{"model": "masked image model", "dataset": "Sentinel-2 satellite tiles (TerraMesh)", "train_examples": 72500, "image_size": 64, "crop_scale_min": 0.7, "horizontal_flip": true, "method": "mae", "mask_ratio": 0.75, "loss": "mse", "encoder_arch": "vit", "encoder_norm": "layernorm", "encoder_norm_position": "pre", "encoder_activation": "gelu_tanh", "encoder_mlp_ratio": 4, "encoder_head_dim": 64, "encoder_fused_qkv": true, "encoder_bias": "none", "encoder_qk_norm": false, "encoder_parallel_block": false, "encoder_inner_norm": false, "encoder_patch_size": [8, 8], "encoder_layers": 14, "encoder_width": 384, "encoder_positions": "learned", "decoder_width": 192, "norm_pix_loss": true, "decoder_layers": 4, "init": "lecun_normal", "residual_init": "zero_last", "optimizer": "adam_atan2", "lr": 0.00056, "beta1": 0.9, "beta2": 0.98, "ema_decay": 0.99, "steps": 30800, "batch_size": 128, "epochs": 54.4, "lr_schedule": "cosine_restarts", "final_lr_fraction": 0.1, "warmup_steps": 920, "weight_decay": 0.06}
Rows from block 7 of the encoder, named by matrix and row number. Rows with one number belong to one attention dimension. Each number is 128 + 32 x the weight over its row's rms, rounded and kept within 0 to 255. All counts start at 0. Numbers have three digits each. After the name is the row's rms in percent of the matrix's.
# v: attention query, key and value (stacked) (encoder.blocks.7.attn.qkv.weight, 1152x384, the v third), inputs 256-383
# proj: attention output (encoder.blocks.7.attn.proj.weight, 384x384, transposed), outputs 256-383
v.160 084:160135163120124124121166101098127095133123174122099142131113172108176099179057135178128173151079163108102142123102131131077152143112117096077150116101154161128088162097120098098105096156120113128140166120178121147152127125157144166100143141158128201066166072112097135129142156120149090123128130138061099115121134128165133110218132150154133162103134174139106161097108125089138100146155
proj.160 085:101092105104160115133130172135167130131136088163128127135155147149165148114182132089132169134080095097121143133128149125175195139079131139150105136142128122153181123137123119174132109127077155127152133127095135093127125149146099137132159141145178065173074183094151112131143138173147141133104137089106166072120130120068115160095128119150140144152255147052110129185144155135091106127123
v.161 086:178205110090081167116089131158099126120137089135170127135149148161161143107176108101135087160139134056127145091219125117164128141120155081113077168145114133117180087117119090186159136088135116137091140111095121142157086150067132142097149164142168155157093112184128105092070133076187169134162103134085087147157139114126104150129140143154142118152126161144140110151104184187103169138096
proj.161 088:129033118174149110121126175107134162135148150130077150109114128128124085147168114150140161138105069213137137104093144138089121147156121118126177103125135129193082164132128132114118088161188114125112137129179106132118101103177137151106094171087135182091117151102130099158184146152109060133135130118167118136135138131175153110154138114092124131130000133208126135059110105117118133122137
v.162 088:155148103111122147146156146121142144120099155129140117120182171102153114129172122141158082115130097099130088066139180152134123124167155083132182144110135154158157162176114185137140132108149130134088102093173113154139165141079137140095190149093102124144062143110099125151115105088124174114115112168116127156161154121134140121207147092159099156167107156098124089124087170185115123116123
proj.162 085:159058120194143118121118142113154159131164131152102134075125130090103077106132116153104157146063064188130111117086139110165145145103092117118114110127081143140095116111127142095126146127057132114113149174180100071147148127255154116131117096153153149084108127100145129171173136170136077137125092094118131107128133125144131113112112101110119097156000144190129108107129094131121138119134
v.163 087:152184111161133124155130191171107135114123136144140132108192052149164154154163138110153172108067085147086128074185199117195120139125085099131127081151114154169126118164144107131085212141155144092097132139080114080122076111165123107137111137094132174116065161162150098140097169119150146141082109136117134137130103152144120116173114137088152098108113177084142087140031178197140129123130
proj.163 088:139092170178180095133117103140141166121146123152098115116122129126069088123115104118127111131169127099146114141055124114100143113181085127095141148114128127146073119137136191129118104134134136137118142129201096110143145137110153139111117127126174167119170149081079105128154116166095119123137100124123097173151128111175144097142116105083105138166000131215111147133126127108109131138138
v.164 093:110108108170176125139145110130134117127188112123138117099142132133109193096170109106097096165094142092123077141146106165095099130206181109128032168203111141124104073090136076123120149114122136067142137132109166157145144134123138125142128131115126110192138141163158134110102172177064110128132100161172084165131131122114146140088155096140120099106130128113188126158151121151162118174162
proj.164 090:105172129072139150135128109140099204117089163134054176161142070152088096139099091125128090107169113156143133116187155074152161097105117156124180107082128103124102131177140188154124105124189160183129129101103133167110116138091166123147107128140124161124067078196124182050119121078189171119149176111112109200135125114161152118080131170163107135130154137174104149125141105132100155129105
v.165 085:118096101128208140119199148076078141122113152097094153112114190136077141066135109135127137164138170124134136143058101127114169172109137129144124111054128093141170101061122116159119159161118126069132123134113169165130171098128124082159129124079133042137139118115159134111158122154148157151161127187143128097123099144115101101071135130103172128074129138107143117159134088045136066156181
proj.165 087:125162078073068172137132127077100137126179102142167088189123150146145171110086155158079069130152137101125120140153145099123147075106117136126187163139165097047140121162127145087142080106138082137115108103099126152116109142122105153131104107176108106103125086146118130137046127069094119129140111140114154108125122150153114136122134152146102142113255125075130116181143121139127154127130
v.166 078:164119163138146159132168108103087123128117161123098180103066183145188098162119112149112114135128071145124157126110073126119157134083071117122145108108150124112099102098123073123095125159125104167112149114162121119120138113221161119110111090136170093101072094068126150130112130157150032137110162087130096130204125177188130082119089111108097149121123103110084186119126133088143084137178
proj.166 080:079109126096105123132140148099153114128121121142143090151131121143149181105094137105095158129117205078115142135124123142134138104100135133135077177144139098133203097110127143134141147109072155103147166113096094112117152127109056163148156153154139097166164136131138145126102148157094175134139130109098152106132126101066127151133133127174156135139255123037150131196113133145100109125129
v.167 104:087116171189170120119154070112111125118169079131130119133127157161092176126157117087133047085133186152127074125124161164126101162182158126054100184185079101182150080168140163114113117138133133104094105144111129169159165091138136136158145158113127077140165130176133114157089125176086146130151088163142143160072151127090149169031117135151116113087136150132140120149145115148147095145141
proj.167 102:101164097075126201135135149133096182121144151139107189143129089140112174133126090163115097130170168088137095160124103104142145092115133137146181134096116113052148115144138119136129142114127143179119133102096112177090094150100144100131107108117117112106083112186100197048139123084148188120132155116086103135167120115166148114137153156170116099141208106157119158161159128092123162135146
v.168 090:123085149112139117122124127089103174093116150097086150145066180118124135146092097120074145119131139190105134161064141112126097105150153147141155084130180091101102113137146139062113155164071135178151112087167168054097186114160138125117129093074092127131159134134073171190157131179156095122132148159114142103140124125116133152084103140130173108110123151110143131145129122131134124093116
proj.168 089:096192156104126142134169138128144041124112131089176104129142120175165160114110168121144133112112149088114119163129104121114114091087133109090070163121143145068198106143129150149135131126110107103154125132080131132133180150059118124188152169185118049141116135152188112110094083107080174118149129114125132123097127101095108136126143137150128153138255128053141139158095105102166099136145
v.169 096:124133140183181178116113121104084117119124082091150101136100129210081099084084147135140114131170122122106147121130151194110104098125176177118164136108117103094104106211125194124149158126135152114113059127126127092138119119127139097112081091125085081089114114117082097132128127123166185122108120180165127157112133092137162144067133143203176110117120135116136144123112178161113081133127
proj.169 082:104183074129093162131119171139141112129145157123143122065149135085163160099126115137118063133067140096116118138098101085148113064140121122125122201135159111082128071059136081194126134135053164099101147160081127160125182096155073122134160096135112132150101115135115130087154110070115125124115157151088103131148131102094167134112144127149096093133000142218122165100151131116159222134137
v.170 089:108056076092149128123137155145130117148066111119143129139134141117158132140172115072119137123150066143126112073184120077119192135144091081181074104094163110110118068119123101166146122106141110043117081136091140136094155210076130128092154104093163143113131154131147185164175112098090113142149107186108162149140132145117128089111165130113107171168115168097132102135114076107148105137113
proj.170 088:089160102125076094125191111066147116124139124120129112109108142134071125107114148142095136127169134114126121138128137114145108186117126118052178140146060108131097096127132162089134143116108123118144111113134075110124129105170131101137065126118137065142209141180095117195073136178110147127130082105129114119133131123170110135124088122113128084178255118063139104189094187124123147131116
v.171 097:049163114078088115115084127134159151157100147114156126142138128099095167151152101130128147142134178162133120143091118122112090096135147126130120146140154093074131115142133190105118109126130118186128226084199129124141127137131087125183145128140144071170173085138133122120093086090120131091115178149073131197109124106140161109085114158097139080113130118157140143150112130116155131140083
proj.171 102:180162203154138106128157146128084101121161116095157088080105147160158078133094152146146129110143084110138128181230124142152099092105124122109164073114097151133089141220133129141112135139208084083140056169055175112134153138011163132163093117112113139147068166132160116122164139127109204117139152103200095097120128131131100103126122127084133157133068137150104125075118133096137132127157
v.172 083:137168117160154143131100157202090163086152150147169133093101131179116108129075130154174121125096123126142113127169158133130145070110146138068175134126112119110104144174147153131134129092105136147087057112124132159178040112203099109138119137104110180142082088112128132093141115142190191124151120095123133158129154102139101173096138132163130079117111128077089113103154190167141117109136
proj.172 077:138131129178122139132103113133149111130099165096119127132108114095134072121150118103151091117174095102139153155080109084124116084167131126187095123117163165124089122129136088198118174155183163091120203150168170105101139092120173116098118063135124146055125153071103071152159151154078089122103127142159114121151117097144146121127126138099088117148000131191134142076113119144146144124155
v.173 104:113072147157134075119128150119119106106128108109108123145173189161171142150156086087116102110137085137133074152143090105139107120136089106184066139152095129138097099091126092117135130067166131079095172138129161142108173137094125122102109199065171108145162191104158108112128102154114060129158164149129090133131146106098129154095122086056125188123132117119112134155155097102115116152197
proj.173 095:092149083086076160118144121118160177123137140144126167165093129122077168116124122125117162120178191133137110109173140129112144145150147135087211082116074050113131103154120147122133138102124115145122133120066096140104099125088135147173089120105140089169124072155119221128097197107148242131131107123121116146137119103158129126117101158181127092129255100051120149166143142113099173123121
v.174 083:120123146112154131122108227127043121120088140138066162172075137138183094177144112133120166148098135142168119142183094129097103133125102140143146160150109199157142103073137090139090072172098079113095098132150120124155132109104137154112104130189144177152120151065079102136137104147162042096073175102137095064128140088105131139182090121090127148155130120116085163117126102109149122135126
proj.174 087:129061094148117116128160111119223094136138145129150141150159145074143113132118132107141206114111105101123129092138176128141143121143153125079111131103157048121189110110120139176136126116125146149128139071080112117124113134101112148140162125131135168125141157116139106116153175114103212128127120131085180124119121132155127161154130127130131135128255099055137118145145157137121141120068
v.175 088:084152091123072104148120081148107158142151080113149139165124093109113132131173101120110093081093175131110111111170152093126107114164168131089085146117170162108058162146115123089121129144097088170044182134194157165127109142161148143116160132179152155145178060114122140141101090138144111130098086152066112096099106123147139077181140145083066130153119149125082178156154169149179209103133
proj.175 084:134075118176115121130147124125112087125106183101122158099167138116137084159155149112174189122079083144129154155122115142138137180076168110119125102096134123155221134141128088215124132138153136135172094118101141117113079141104155150130088133112113125079090150168151074099194161136133094120126130070177146095101119099103107192125110151102166146149255112053131123101127077131162069124122
v.176 115:153100137099104111137091151137120130136064144156115119148149101059149038126079167177186185110126098165106110126154158126141111105154069095154173092083151131124115191128139153108149169117158129115114107133156102102122102125122145106131168167162129111106110135121158103149169123111144134125089129108121164166122105147153106127176110108095142160087148113154178096129119093130132175107124
proj.176 113:130141132166109127129122136146166164131144136169163062134107155130080161109133159092118132140126117042139125147157085124141190137134088165096150134164075159145116094145124131135122157105059149080128098116109159053148137177165107088132103103132181089125196174115074110154093143151137139134122103100141156113125137111109110080126105106084097081152057168110053082145114205134086068135147
v.177 080:066072096144128108132100171080128131096131133092140142124053143071138125155146128150105153101091099098076161148126131127076146115094110080159107157122154160110080155118125146064097124157202150112140163113190170098162158103182181089144126053157128175132150156113124133121170121168167073119145121154106149085111155119165203146179132102091120153104145138152101163111148102098176104139097
proj.177 084:109144121107106129129162111145129084128112151141131127122155130137131123118087157101135171106113128097115128142165135102198152147077142118144124112130109097100207115138123116190138183113037117138151110109088112100138146159116127123166118158179128090147134137149150126131121139132113202123121135079109160098094117131085101165113104138162133153155255127031132116212120138122119119125126
v.178 093:125146179145109123092146091182105131105133128135112169133163142088108149143111111118119133100078113136145109078174093161172071154138162143098177134115128123122107138157139125118115171113071075167138101127199132138166146117188136161150160168169170188132161060157155058109086097120179162111119080143107142132128135166106135134132117118167112089095122145124114119103140172183130147120137
proj.178 084:141094144157152139143105129092141123142152136122136114117166132106122115128183126127186138135111102069131129183060118101105164075126152131111128144102180138144170145138120126175127097137156180091168158150081128116126130157116113074144128097118126099097114192134123123127206140095118084126115114085154140107131122082145112164149137102096168156165255139115111153138126108081166072136154
v.179 129:165141070110084152113086156102166135126118167116135123121138130082119111128100143174138160090091112156118131130116183058160177142128100148114226104074157084076130139156104141113157150140154088174130134090169101103086107124168126100128173113150080131125113118104138120147180173068132138100098139093135152109142132152138123118123102144158120131085123112130128121117125114153129167116106
proj.179 140:156156202175142107137112108143123056136124101107163056105126128145150111106128170091169137143110111075120132179127092156099130115146100134135095144177129200157128124096131125137121141154097143053167124183116176076183165154140115105129115118153141091100153175127112070151081071176112072123139126110154151116077140115103087113153133086080133111130054163111115086128081139114149080143195
v.180 091:158126091128085166102114166148119133124073180132143139116112156053172089149097150185181168111162121116125135159087127074173131060115088133119111094111146120047182141089143117200136133143161121115127141133158118122127053126107153119106134148175082110123102113107155199122149155063129140113084181157105108135142157158149097097138098130097118139077144075169173097112134141158105179116091
proj.180 091:125126174090108108130113105079165114121157102133137099144117165212123133105119150087086096140134086140133134120177129147098140171132123155089156106152146170198069145168125147103125135116137129092123083117143145073174154133094116138156119109123165114126182163106093097159084134194092088124147072118152135111091136145095120134108122135050127162108086163098090089118086162125110072134161
v.181 090:111101136108092120174128115122144150100105141143119142105148138173138165098182096097130138140129069104123154126131118150102137184130109059101087122130101185196119112094130155174132116099136159083150142095110178201113152144108077164103119157075154135127085138129121153092085131166106110116150150099159175149158136116093112178125144066058106166127110092093126119156133175110102092179135
proj.181 084:126141108096126138116146120133089192126151096183144165176067125101128110148095125166102169129143140178139111114173147193120121158169096134167179096141087079141102163148130152015132111124174075176098117120143079114118119111113171120129126126153156170168161100129114152134109149117186119131156107161125128143134130139181136055150107162170146105133023125154142176125157119133078132124112
v.182 082:152114074153134159129185132135167108165149137118124119177128146136115065081121108179097127150112067118117082122181063103151205103086174183174132179079172140115093143048116070105160147110135120129112142096100128161096167124103173164197111158125088135113119103175186167172159124116087143127136078135142119106128116109140138142115111119136121097129117137127096102152120123159138166144170
proj.182 075:102119085102125161113045145131057157123159112157148123150107093136125193138134132090111135139162171120129177109070130125085110165111108143137126167150149140175167116172125107182129144121150167078107095121156138110112025134200106124079155107133133158100105128105079107120097150149150078140127160116133106130143130093095122140136155148132133159111042132150142147120096129153118096116116