A small masked image model, trained from scratch.
Data: 72500 training examples, 54.4 epochs.
Rows from block 12 of the encoder of a small masked image model, named by matrix and row number. Rows with one number belong to one neuron. Each number is 128 + 24 x the weight over its row's rms, rounded and kept within 0 to 255. All counts start at 0. Numbers have three digits each. After the name is the row's rms in percent of the matrix's.
After each neuron's rows are labels from the 100 images, of 14976, where the neuron reaches its highest value: "top examples" is what is common among them. Only what is clearly more common there than usual is listed. The data: Sentinel-2 satellite tiles (TerraMesh). In brackets: how many of the 100, against the usual share in percent.
# fc1: MLP up (encoder.blocks.12.mlp.fc1.weight, 1536x384), inputs 192-255
# fc2: MLP down (encoder.blocks.12.mlp.fc2.weight, 384x1536, transposed), outputs 192-255

fc1.592 159:162094120130111163085126117123129118087172094130121117138123110126128141137135131117144141104137157142141117096141132077117134120143117117147180104115143136144062160144166093162148094127127132
fc2.592 173:172122108124152079127118099167147139178131167110100130093119138101147120151173137115125157167140157141124114128110154085139088097171141106161124089100125146124149150116130139135122165151142102
top examples: water (87 vs 40.5); main land cover: water (53 vs 11.2)

fc1.587 060:157146123070111089102137133090107117154112166126124103138133106128107125121104125140096128113093105122096121111078167131138120092149144074122145127132132117090090115147149123067100148149111154
fc2.587 056:121102138146137139155119131117151128128109104109101111160127130128106136131122118116150131126166133169155143135160097121131097122134119116180135118103135119165136132135126113159162127102130142
top examples: clouds (50 vs 15.5); main land cover: trees (47 vs 19.6)

fc1.692 160:145122163141131121143133151165143111129114133113131137134105114138100164140108143134130131099108111140183105179124151138144133107108127141167116097170124131155099113120158136120113103115166157
fc2.692 164:136160148175077141154154156160141116132139108169113113112088116106119161144064131134148132106187127121134126169089123091108133145111124161140185109129116136141097113112121138155130121155148133
top examples: bare ground (65 vs 24.3); main land cover: bare ground (49 vs 5.1)

fc1.132 069:138140097075120099105129109121132112150162159116125137132131108106101119090132115146136095159117128102057066091080132110138132068098153113117133108150127111123130116137135097122143144171134118
fc2.132 070:118116152148127169137136142144128122140102086160112115152139136119156191132121118122149135144153124177154167153144128127110110152133123123186123134138127139107133129143119098139138107099136125
top examples: main land cover: trees (42 vs 19.6)

fc1.327 176:117162162126147138140124119124133127132133126127122106137122133126095113125152135121108120143105093131139102193133101172150144111112149134147089123133074158151128131165135162095090146139137148
fc2.327 166:127153144156099144163155160116091092117107129145144092154122134095093129123093150133119107130142108130141103176078125132097128116112123125127131144134101116132130118150122133129133109144155123
top examples: main land cover: rangeland (50 vs 20.4); bare ground (49 vs 24.3)

fc1.413 150:116129137147094138131130136109118124128143122101109151092073145116107126137154099090116132136106147143161096115133107154148098115102083117148115145135139113148068148136185140108122124156129151
fc2.413 124:133116128111137134118133136118116175119154134106134187131129100132075156120113150126086098094103131125125161117164147117144129107085127138146118140154118101116100081125128179125147146112107167
top examples: water (96 vs 40.5); main land cover: water (69 vs 11.2); bare ground (54 vs 24.3); flooded vegetation (27 vs 10.2)

fc1.116 166:099134094116094086115094128143123138143129146107092131103120154121131099117128138123131137141150129151113168085116118141136161115117171136150113122125147075136093117117144152135111124149136080
fc2.116 162:113128140137152125122130126150120151119179117124138123099119086101141141149157115108120130128126135114150084146118140106172105125152105079155163127117163128112098164135127126139141108135097132
top examples: water (90 vs 40.5); main land cover: water (73 vs 11.2)

fc1.629 058:139097170097135085148101127098137116149181135118109162154101163152124102113148121163080135094125133127126077117108167089131067167121152123134121187151141187146111141169150123125142172141170132
fc2.629 057:164153150074131132127130146087120106143106129154135112127139150099107158134109114119130113113123133116134179144166108132138148091122141102112148091180117115124121146095113080124147127076080137
top examples: main land cover: built area (32 vs 4.6)

fc1.3 086:163124103108149098090126081122113087153161159141113140096114096105115161108146095120104115130115122107097109075097170113154165079124155091146096133124135113112110112104132076121133131176101109
fc2.3 086:111124149141125171125126138140156145140118073137132129162135149132139146124131117124155132118148113164146130146123117130120123171149133144212127139121123143137163126152113128137126118132138144
top examples: clouds (34 vs 15.5)

fc1.731 089:160139114071145093085141094153129098147135180130117121114135105099111167099155117142125139110114126099119132095069167103136155095116165102147149157123129088082121122142124134081109141123111131
fc2.731 093:077108146153125145133127129133142128157122083102119131164141145151120150125141117120132115118148116163150112149138121139108122161128124150205125119098132145133154118146124141148148118129127141
top examples: clouds (48 vs 15.5); main land cover: trees (41 vs 19.6)

fc1.761 167:153151121122166143107134111113163132127157113106116121140109185139168098135102101106124131162115162139138175113111133157129124104118165089153104118151129069110135134123139156142108082118106085
fc2.761 189:117121100109120099110116128150159145133154102136092163106103036113140164137163106138156165086129112092153111122117135126149155121161160084175159105115153131128122128143128129127113156125111141
top examples: main land cover: rangeland (42 vs 20.4)

fc1.622 060:141155128097107116149147121122156130112122141121096138144100092102088155099112097171102187161135101115158101102084159135124112085105191122128096177143117146139119117122129114133111123143138131
fc2.622 051:116099135130121101133122144102148087112096107134122167132145129142139093127116124114200088106139128129093143145152094121120126156115100133198148086106127130123145136137124120129190138130090142
top examples: water (91 vs 40.5); main land cover: water (89 vs 11.2)

fc1.397 152:125152084099183143151109104094148139144123129143099137157161122128171128117159124130141109163093122220092171076133131136111130098178118112131108175103091125102154103086133155111127164092132113
fc2.397 160:159140130132142116117115167142111154098134110124127113119119110159085185117111134139128133102133134071182071163158111096143132164087121137170135072117161134154103155193130132128112115129102100
top examples: clouds (35 vs 15.5)

fc1.209 156:123165084143116098109087111145123100105104130134099093106112116164109148140141142104131180117122175155106122103175141112110134091120145137136126125176119141112127124143166108143109170123152116
fc2.209 193:115147153147113127148109153110154176156145080122140129149081106145080147134140139155151118102067124143164139136102138141111158110097147167149112178173114106143123131174119155121105143099117170
top examples: main land cover: rangeland (51 vs 20.4)

fc1.661 060:098134149105165104144165106107117087091123152115124088111133121107148124117154138119143134122126145146129126102095163145130122135138150130131155149101154177144135134140130130078148122126124157
fc2.661 057:158118112176137145045154147184132146156159099093115185093165130177125133121124120131135112143148135120142130141155112141111139162120135164132104121120115105141158137128121216139090127133121131
top examples: built area (67 vs 37.5); crops (64 vs 38.9)

fc1.201 062:079112135167095148142109133118153129124111114120116122148132173154111108124094157117120122136091135132211127120150119135114117134129116138109141097143136144161152106109102155115112111149125134
fc2.201 062:146138134103133094097122135099113118113098166132139126096106119125110123126137119135123129106120145118121122109116135147135145127128117121046138104106128119097122129142139137142128152118115136
top examples: main land cover: built area (29 vs 4.6)

fc1.75 056:123159125130152142067119145119088099165166166113120143108132128083148145183118164150162143113185109077129188111103117148153156108159110107127134078140106141150158138115113160127130121119094130
fc2.75 048:079101121144096145188124125120119156142128125080108133099124140159130123125124094141081095128116126124123080153129102143105133191122151175156117163155121099146126142148134142124078117132163176
top examples: snow or ice (52 vs 20.6); main land cover: snow or ice (50 vs 14.6)

fc1.728 066:124144145124157122083149122117140137124092112134145100108156076123163124118183136140152159107129142166125137160100131108115146098138087141127149183076116114045155130150134118096105110137133102
fc2.728 057:166129096174136153119137136159093112136164106075125164101119168150152113131102110120124115134132133093114064121128121129125157158117153153182127107116108144177147132137124227138115155111095148
top examples: main land cover: snow or ice (36 vs 14.6)

fc1.42 079:077077132159092133163115161140122130150117064124123133150125155145133106128098140142143126140131129129182119184140124173107095174123109143119096132145101150171149145127113129128156094095145119
fc2.42 080:152151105117137116134135121115119138110154181139150143087119109137125105129128149135124124125118140108100149098096127152142143101124120117035127124131130126111118131100132118106121142172122126
top examples: bare ground (50 vs 24.3)

fc1.636 077:125171117054121142102143135104153072125114151150120141113123083093105112116129133104149125115116110107104143078052142104167129085131152140107093128145112150146134104107150126114171154134130113
fc2.636 079:113114158171126123136115135143127127164102093123121133154126143157109135130145102131108127134158113162143110165166122156108120187131142130198137131126115116133154144147124092127100110151128147
top examples: clouds (34 vs 15.5)

fc1.638 173:114154166134137142145140127115125129136111135120111127109113114098091123151123143164113141138098099122137113190097154149154125102126146115137123104113091121139128133161124167132106122086143129
fc2.638 178:162143153169099148176166148114118090125114126164142123151107117120119148142107108124123109132148135143113157171092121123099110129101131125131151153129086152129099099120130143145154123143161152
top examples: bare ground (58 vs 24.3); main land cover: bare ground (31 vs 5.1)

fc1.298 066:105084138169108162139107165113117122118102117154109100133123175127145094119136153149127094139116152126180157168126128157117099117122095128126162130088136135170160124125108147116103125122093142
fc2.298 059:161132117117133087113129133120128141122149155114146124105118110133127139115152134133142117134110116145125100102122124152128147144147121135038095100122133105123116129126152119125143155113152148
top examples: main land cover: built area (29 vs 4.6)

fc1.436 073:086135106143134109154149168125186122154129137157123115095156116126105089163126131130071137122135101122162085137115110162113110125162091138114147137110128191129179138154112149076138153134133113
fc2.436 062:172143105141151151066127131142093119121155092067141176086117119153134192122115138132176147124092139136117142096126164170142135138105140124095116117074134110148137124139122179124123125101114153
top examples: main land cover: trees (46 vs 19.6)

fc1.38 167:169124102152139094091140152165126126120147113134087144121114162133119152128154117146108184122115131079177131103133103113144145106120117152135069136157181153135121125131105144107103095118117131
fc2.38 183:159126150146124155150105160104114124111134146162129137157117156152129125099119138139146114088128134142156110119135111133145167113102102168086080171115156128172102109094124156133115090119133188
top examples: bare ground (57 vs 24.3); main land cover: rangeland (43 vs 20.4)

fc1.174 061:119097154111099113103120166117170133112139078119082126118129133091094105130130134150126138138129109143152173135163126146148090118149125139133144113194128203179127117092122165118101100060108106
fc2.174 049:123149157144141115203088127104123140111089153138157121137118147145130107142138121152087137129120154139110101111131117179137120157123143100078134111130150091142097151135146057137154136221160179
top examples: main land cover: snow or ice (35 vs 14.6)

fc1.39 059:127144147117136105146125089133093096135128155121150130157137146161098129130112131074131152125101111120112119121092152115114191109126164117154132117088154095109057100168109155166084146146079124
fc2.39 049:165106138106128148106112111091177131144153121149113091137127111091123125114130142123119118116129108154170150164150078088126120146148124145128120116155121118118161143128127122149162136059149115
top examples: built area (62 vs 37.5); main land cover: built area (27 vs 4.6)

fc1.624 159:167139108125164145106143092099167145138151124124131100121136131155185154139147141118171103151113143181116159082181155126084123124166122081125136132114111142127145145122151075139136116126129084
fc2.624 148:133119090099153143144127153112132129096114128117113119139148126166122144099163105163113108135111101097135126179159090144126151144124140121172113139132125152130141126178122129115123114120105110
top examples: clouds (52 vs 15.5); main land cover: crops (43 vs 20.2)

fc1.387 064:156127165124139174114082092119100121135142093071138152134110153161119176146135146135116163071119134138114175119148125115115154164131118107141132106153139096092091130114110062127079135090133121
fc2.387 061:057121116086113090144150116124130113134138188122129093124150120115084033131115122127118110179115139138153060108153107136139124126121099134111141120106120132135124125142146148147152129140123171
top examples: main land cover: built area (28 vs 4.6)

fc1.644 056:139103151093118123163134115126163122139114150159131078159165169104133100094111149142142139157110102089149115126147131108130129151148158131122106166132097119146145136150150091157153115212115143
fc2.644 045:123130154100143162073160157120115132089129132141119115154139105105138182122136134122170127141133160198135156133118137115118116075142143142102123129134125141129091128110121122118148118073148148
top examples: snow or ice (45 vs 20.6); main land cover: snow or ice (33 vs 14.6)

fc1.221 154:147146113161099112138156172111113105168127104086140124123082136119099164138146137101116130148104130120134094157130117143142131097110084123157104153137135121119090171120155118121131130103147164
fc2.221 163:106110142116157142123145162134121171127149120119161178124136080148103153125128139132095106102091128131149134147151169128173132081110128121108114149134121112133101103136117149126136146117103171
top examples: water (98 vs 40.5); main land cover: water (91 vs 11.2)

fc1.520 068:141150123157144092101109120103120160090130155126127132095142121088128165118170109136119106110136139120121167144121149140141167148124104113118158119085128095055149102134117089125083110104119146
fc2.520 062:087110086164126158204113116148133130174150097097138129147129128168162117132116126133107130130103110141139126122139136101113130142124120159103118139122138124174123131107131178130144125135153124
top examples: snow or ice (46 vs 20.6); main land cover: snow or ice (40 vs 14.6)

fc1.370 062:108091134157093082181157167154141128142134103143149130120150155189129098148114108117145110116123108148125096132157109160104138175110076115159091102153144138146164133141123136147132124150109089
fc2.370 058:147153128089134131066107123099116119138169160160134127137117099109106166113108149126116135137104141088159144099122161122157129090137138131069146154144129136138116106104131122104155149119150117
top examples: main land cover: built area (33 vs 4.6)

fc1.522 066:121140147135105158177109153136114081117099135103108121185179171122125118119096158108120130152101110123180096119156111110098100125116124122106172129160145171148117123093112141112097117107136133
fc2.522 053:146147084085121060101119153114125159140161172151157097100126121143099119127132109126126149167112141076156140115138083161150120128117089104090133125119139135123099126136123167155126131132106152
top examples: main land cover: built area (27 vs 4.6)

fc1.585 056:110121116120145101127141168124158119122141116112113079091135148123120113100113128149131151136154124112143050104127125113140121183166122144118113120147100136101107118133159122117164081118151134
fc2.585 046:118120098110141138113152137162100137130153157126132178116168144151127184138117142131130104118131142154143197103137149106127118072086122146111120150087160127132140161091122212110124130105100102
top examples: snow or ice (45 vs 20.6); main land cover: snow or ice (34 vs 14.6)

fc1.486 076:105141125089145114112125111136073148150135189123120115110120104120092130102171133154132111120091135126061098094098171099120168129102177112121128092164129114090112115120153115120140110121107125
fc2.486 080:153100144145120147132139128163121113135085082142112144132137145125149164126104119125125141144158117134178141150150122105112110120141103142200128149099127130139124128135119145133106108125120111
top examples: main land cover: snow or ice (37 vs 14.6)

fc1.196 069:175181123070151113159137091179143110127137163138120113118137124152103137128130095136119169136101166111116117072097119124143158077118136088119128125157155105125121102112158068136163136155111139
fc2.196 069:091099157157133143095123146116127096160118091128119123156141134118118153119101124117138113138154108159158133168149141136117127149136134136200125119135124130141166127141119148124113118126138125
top examples: clouds (67 vs 15.5); main land cover: trees (44 vs 19.6)

fc1.482 057:112131132159119125177147165127153125129111146126129149163110122117161093157126125120160097147111123151094089166124078189129143105163152110126149117121133144119120131142105099119141152118166128
fc2.482 049:172139144115135108100093114103115125100138105187133097146122125123147144115137157131150144076127119134103187114111154102144124098137156126111139116152121119139107124104125055121164102124108122
top examples: main land cover: trees (47 vs 19.6)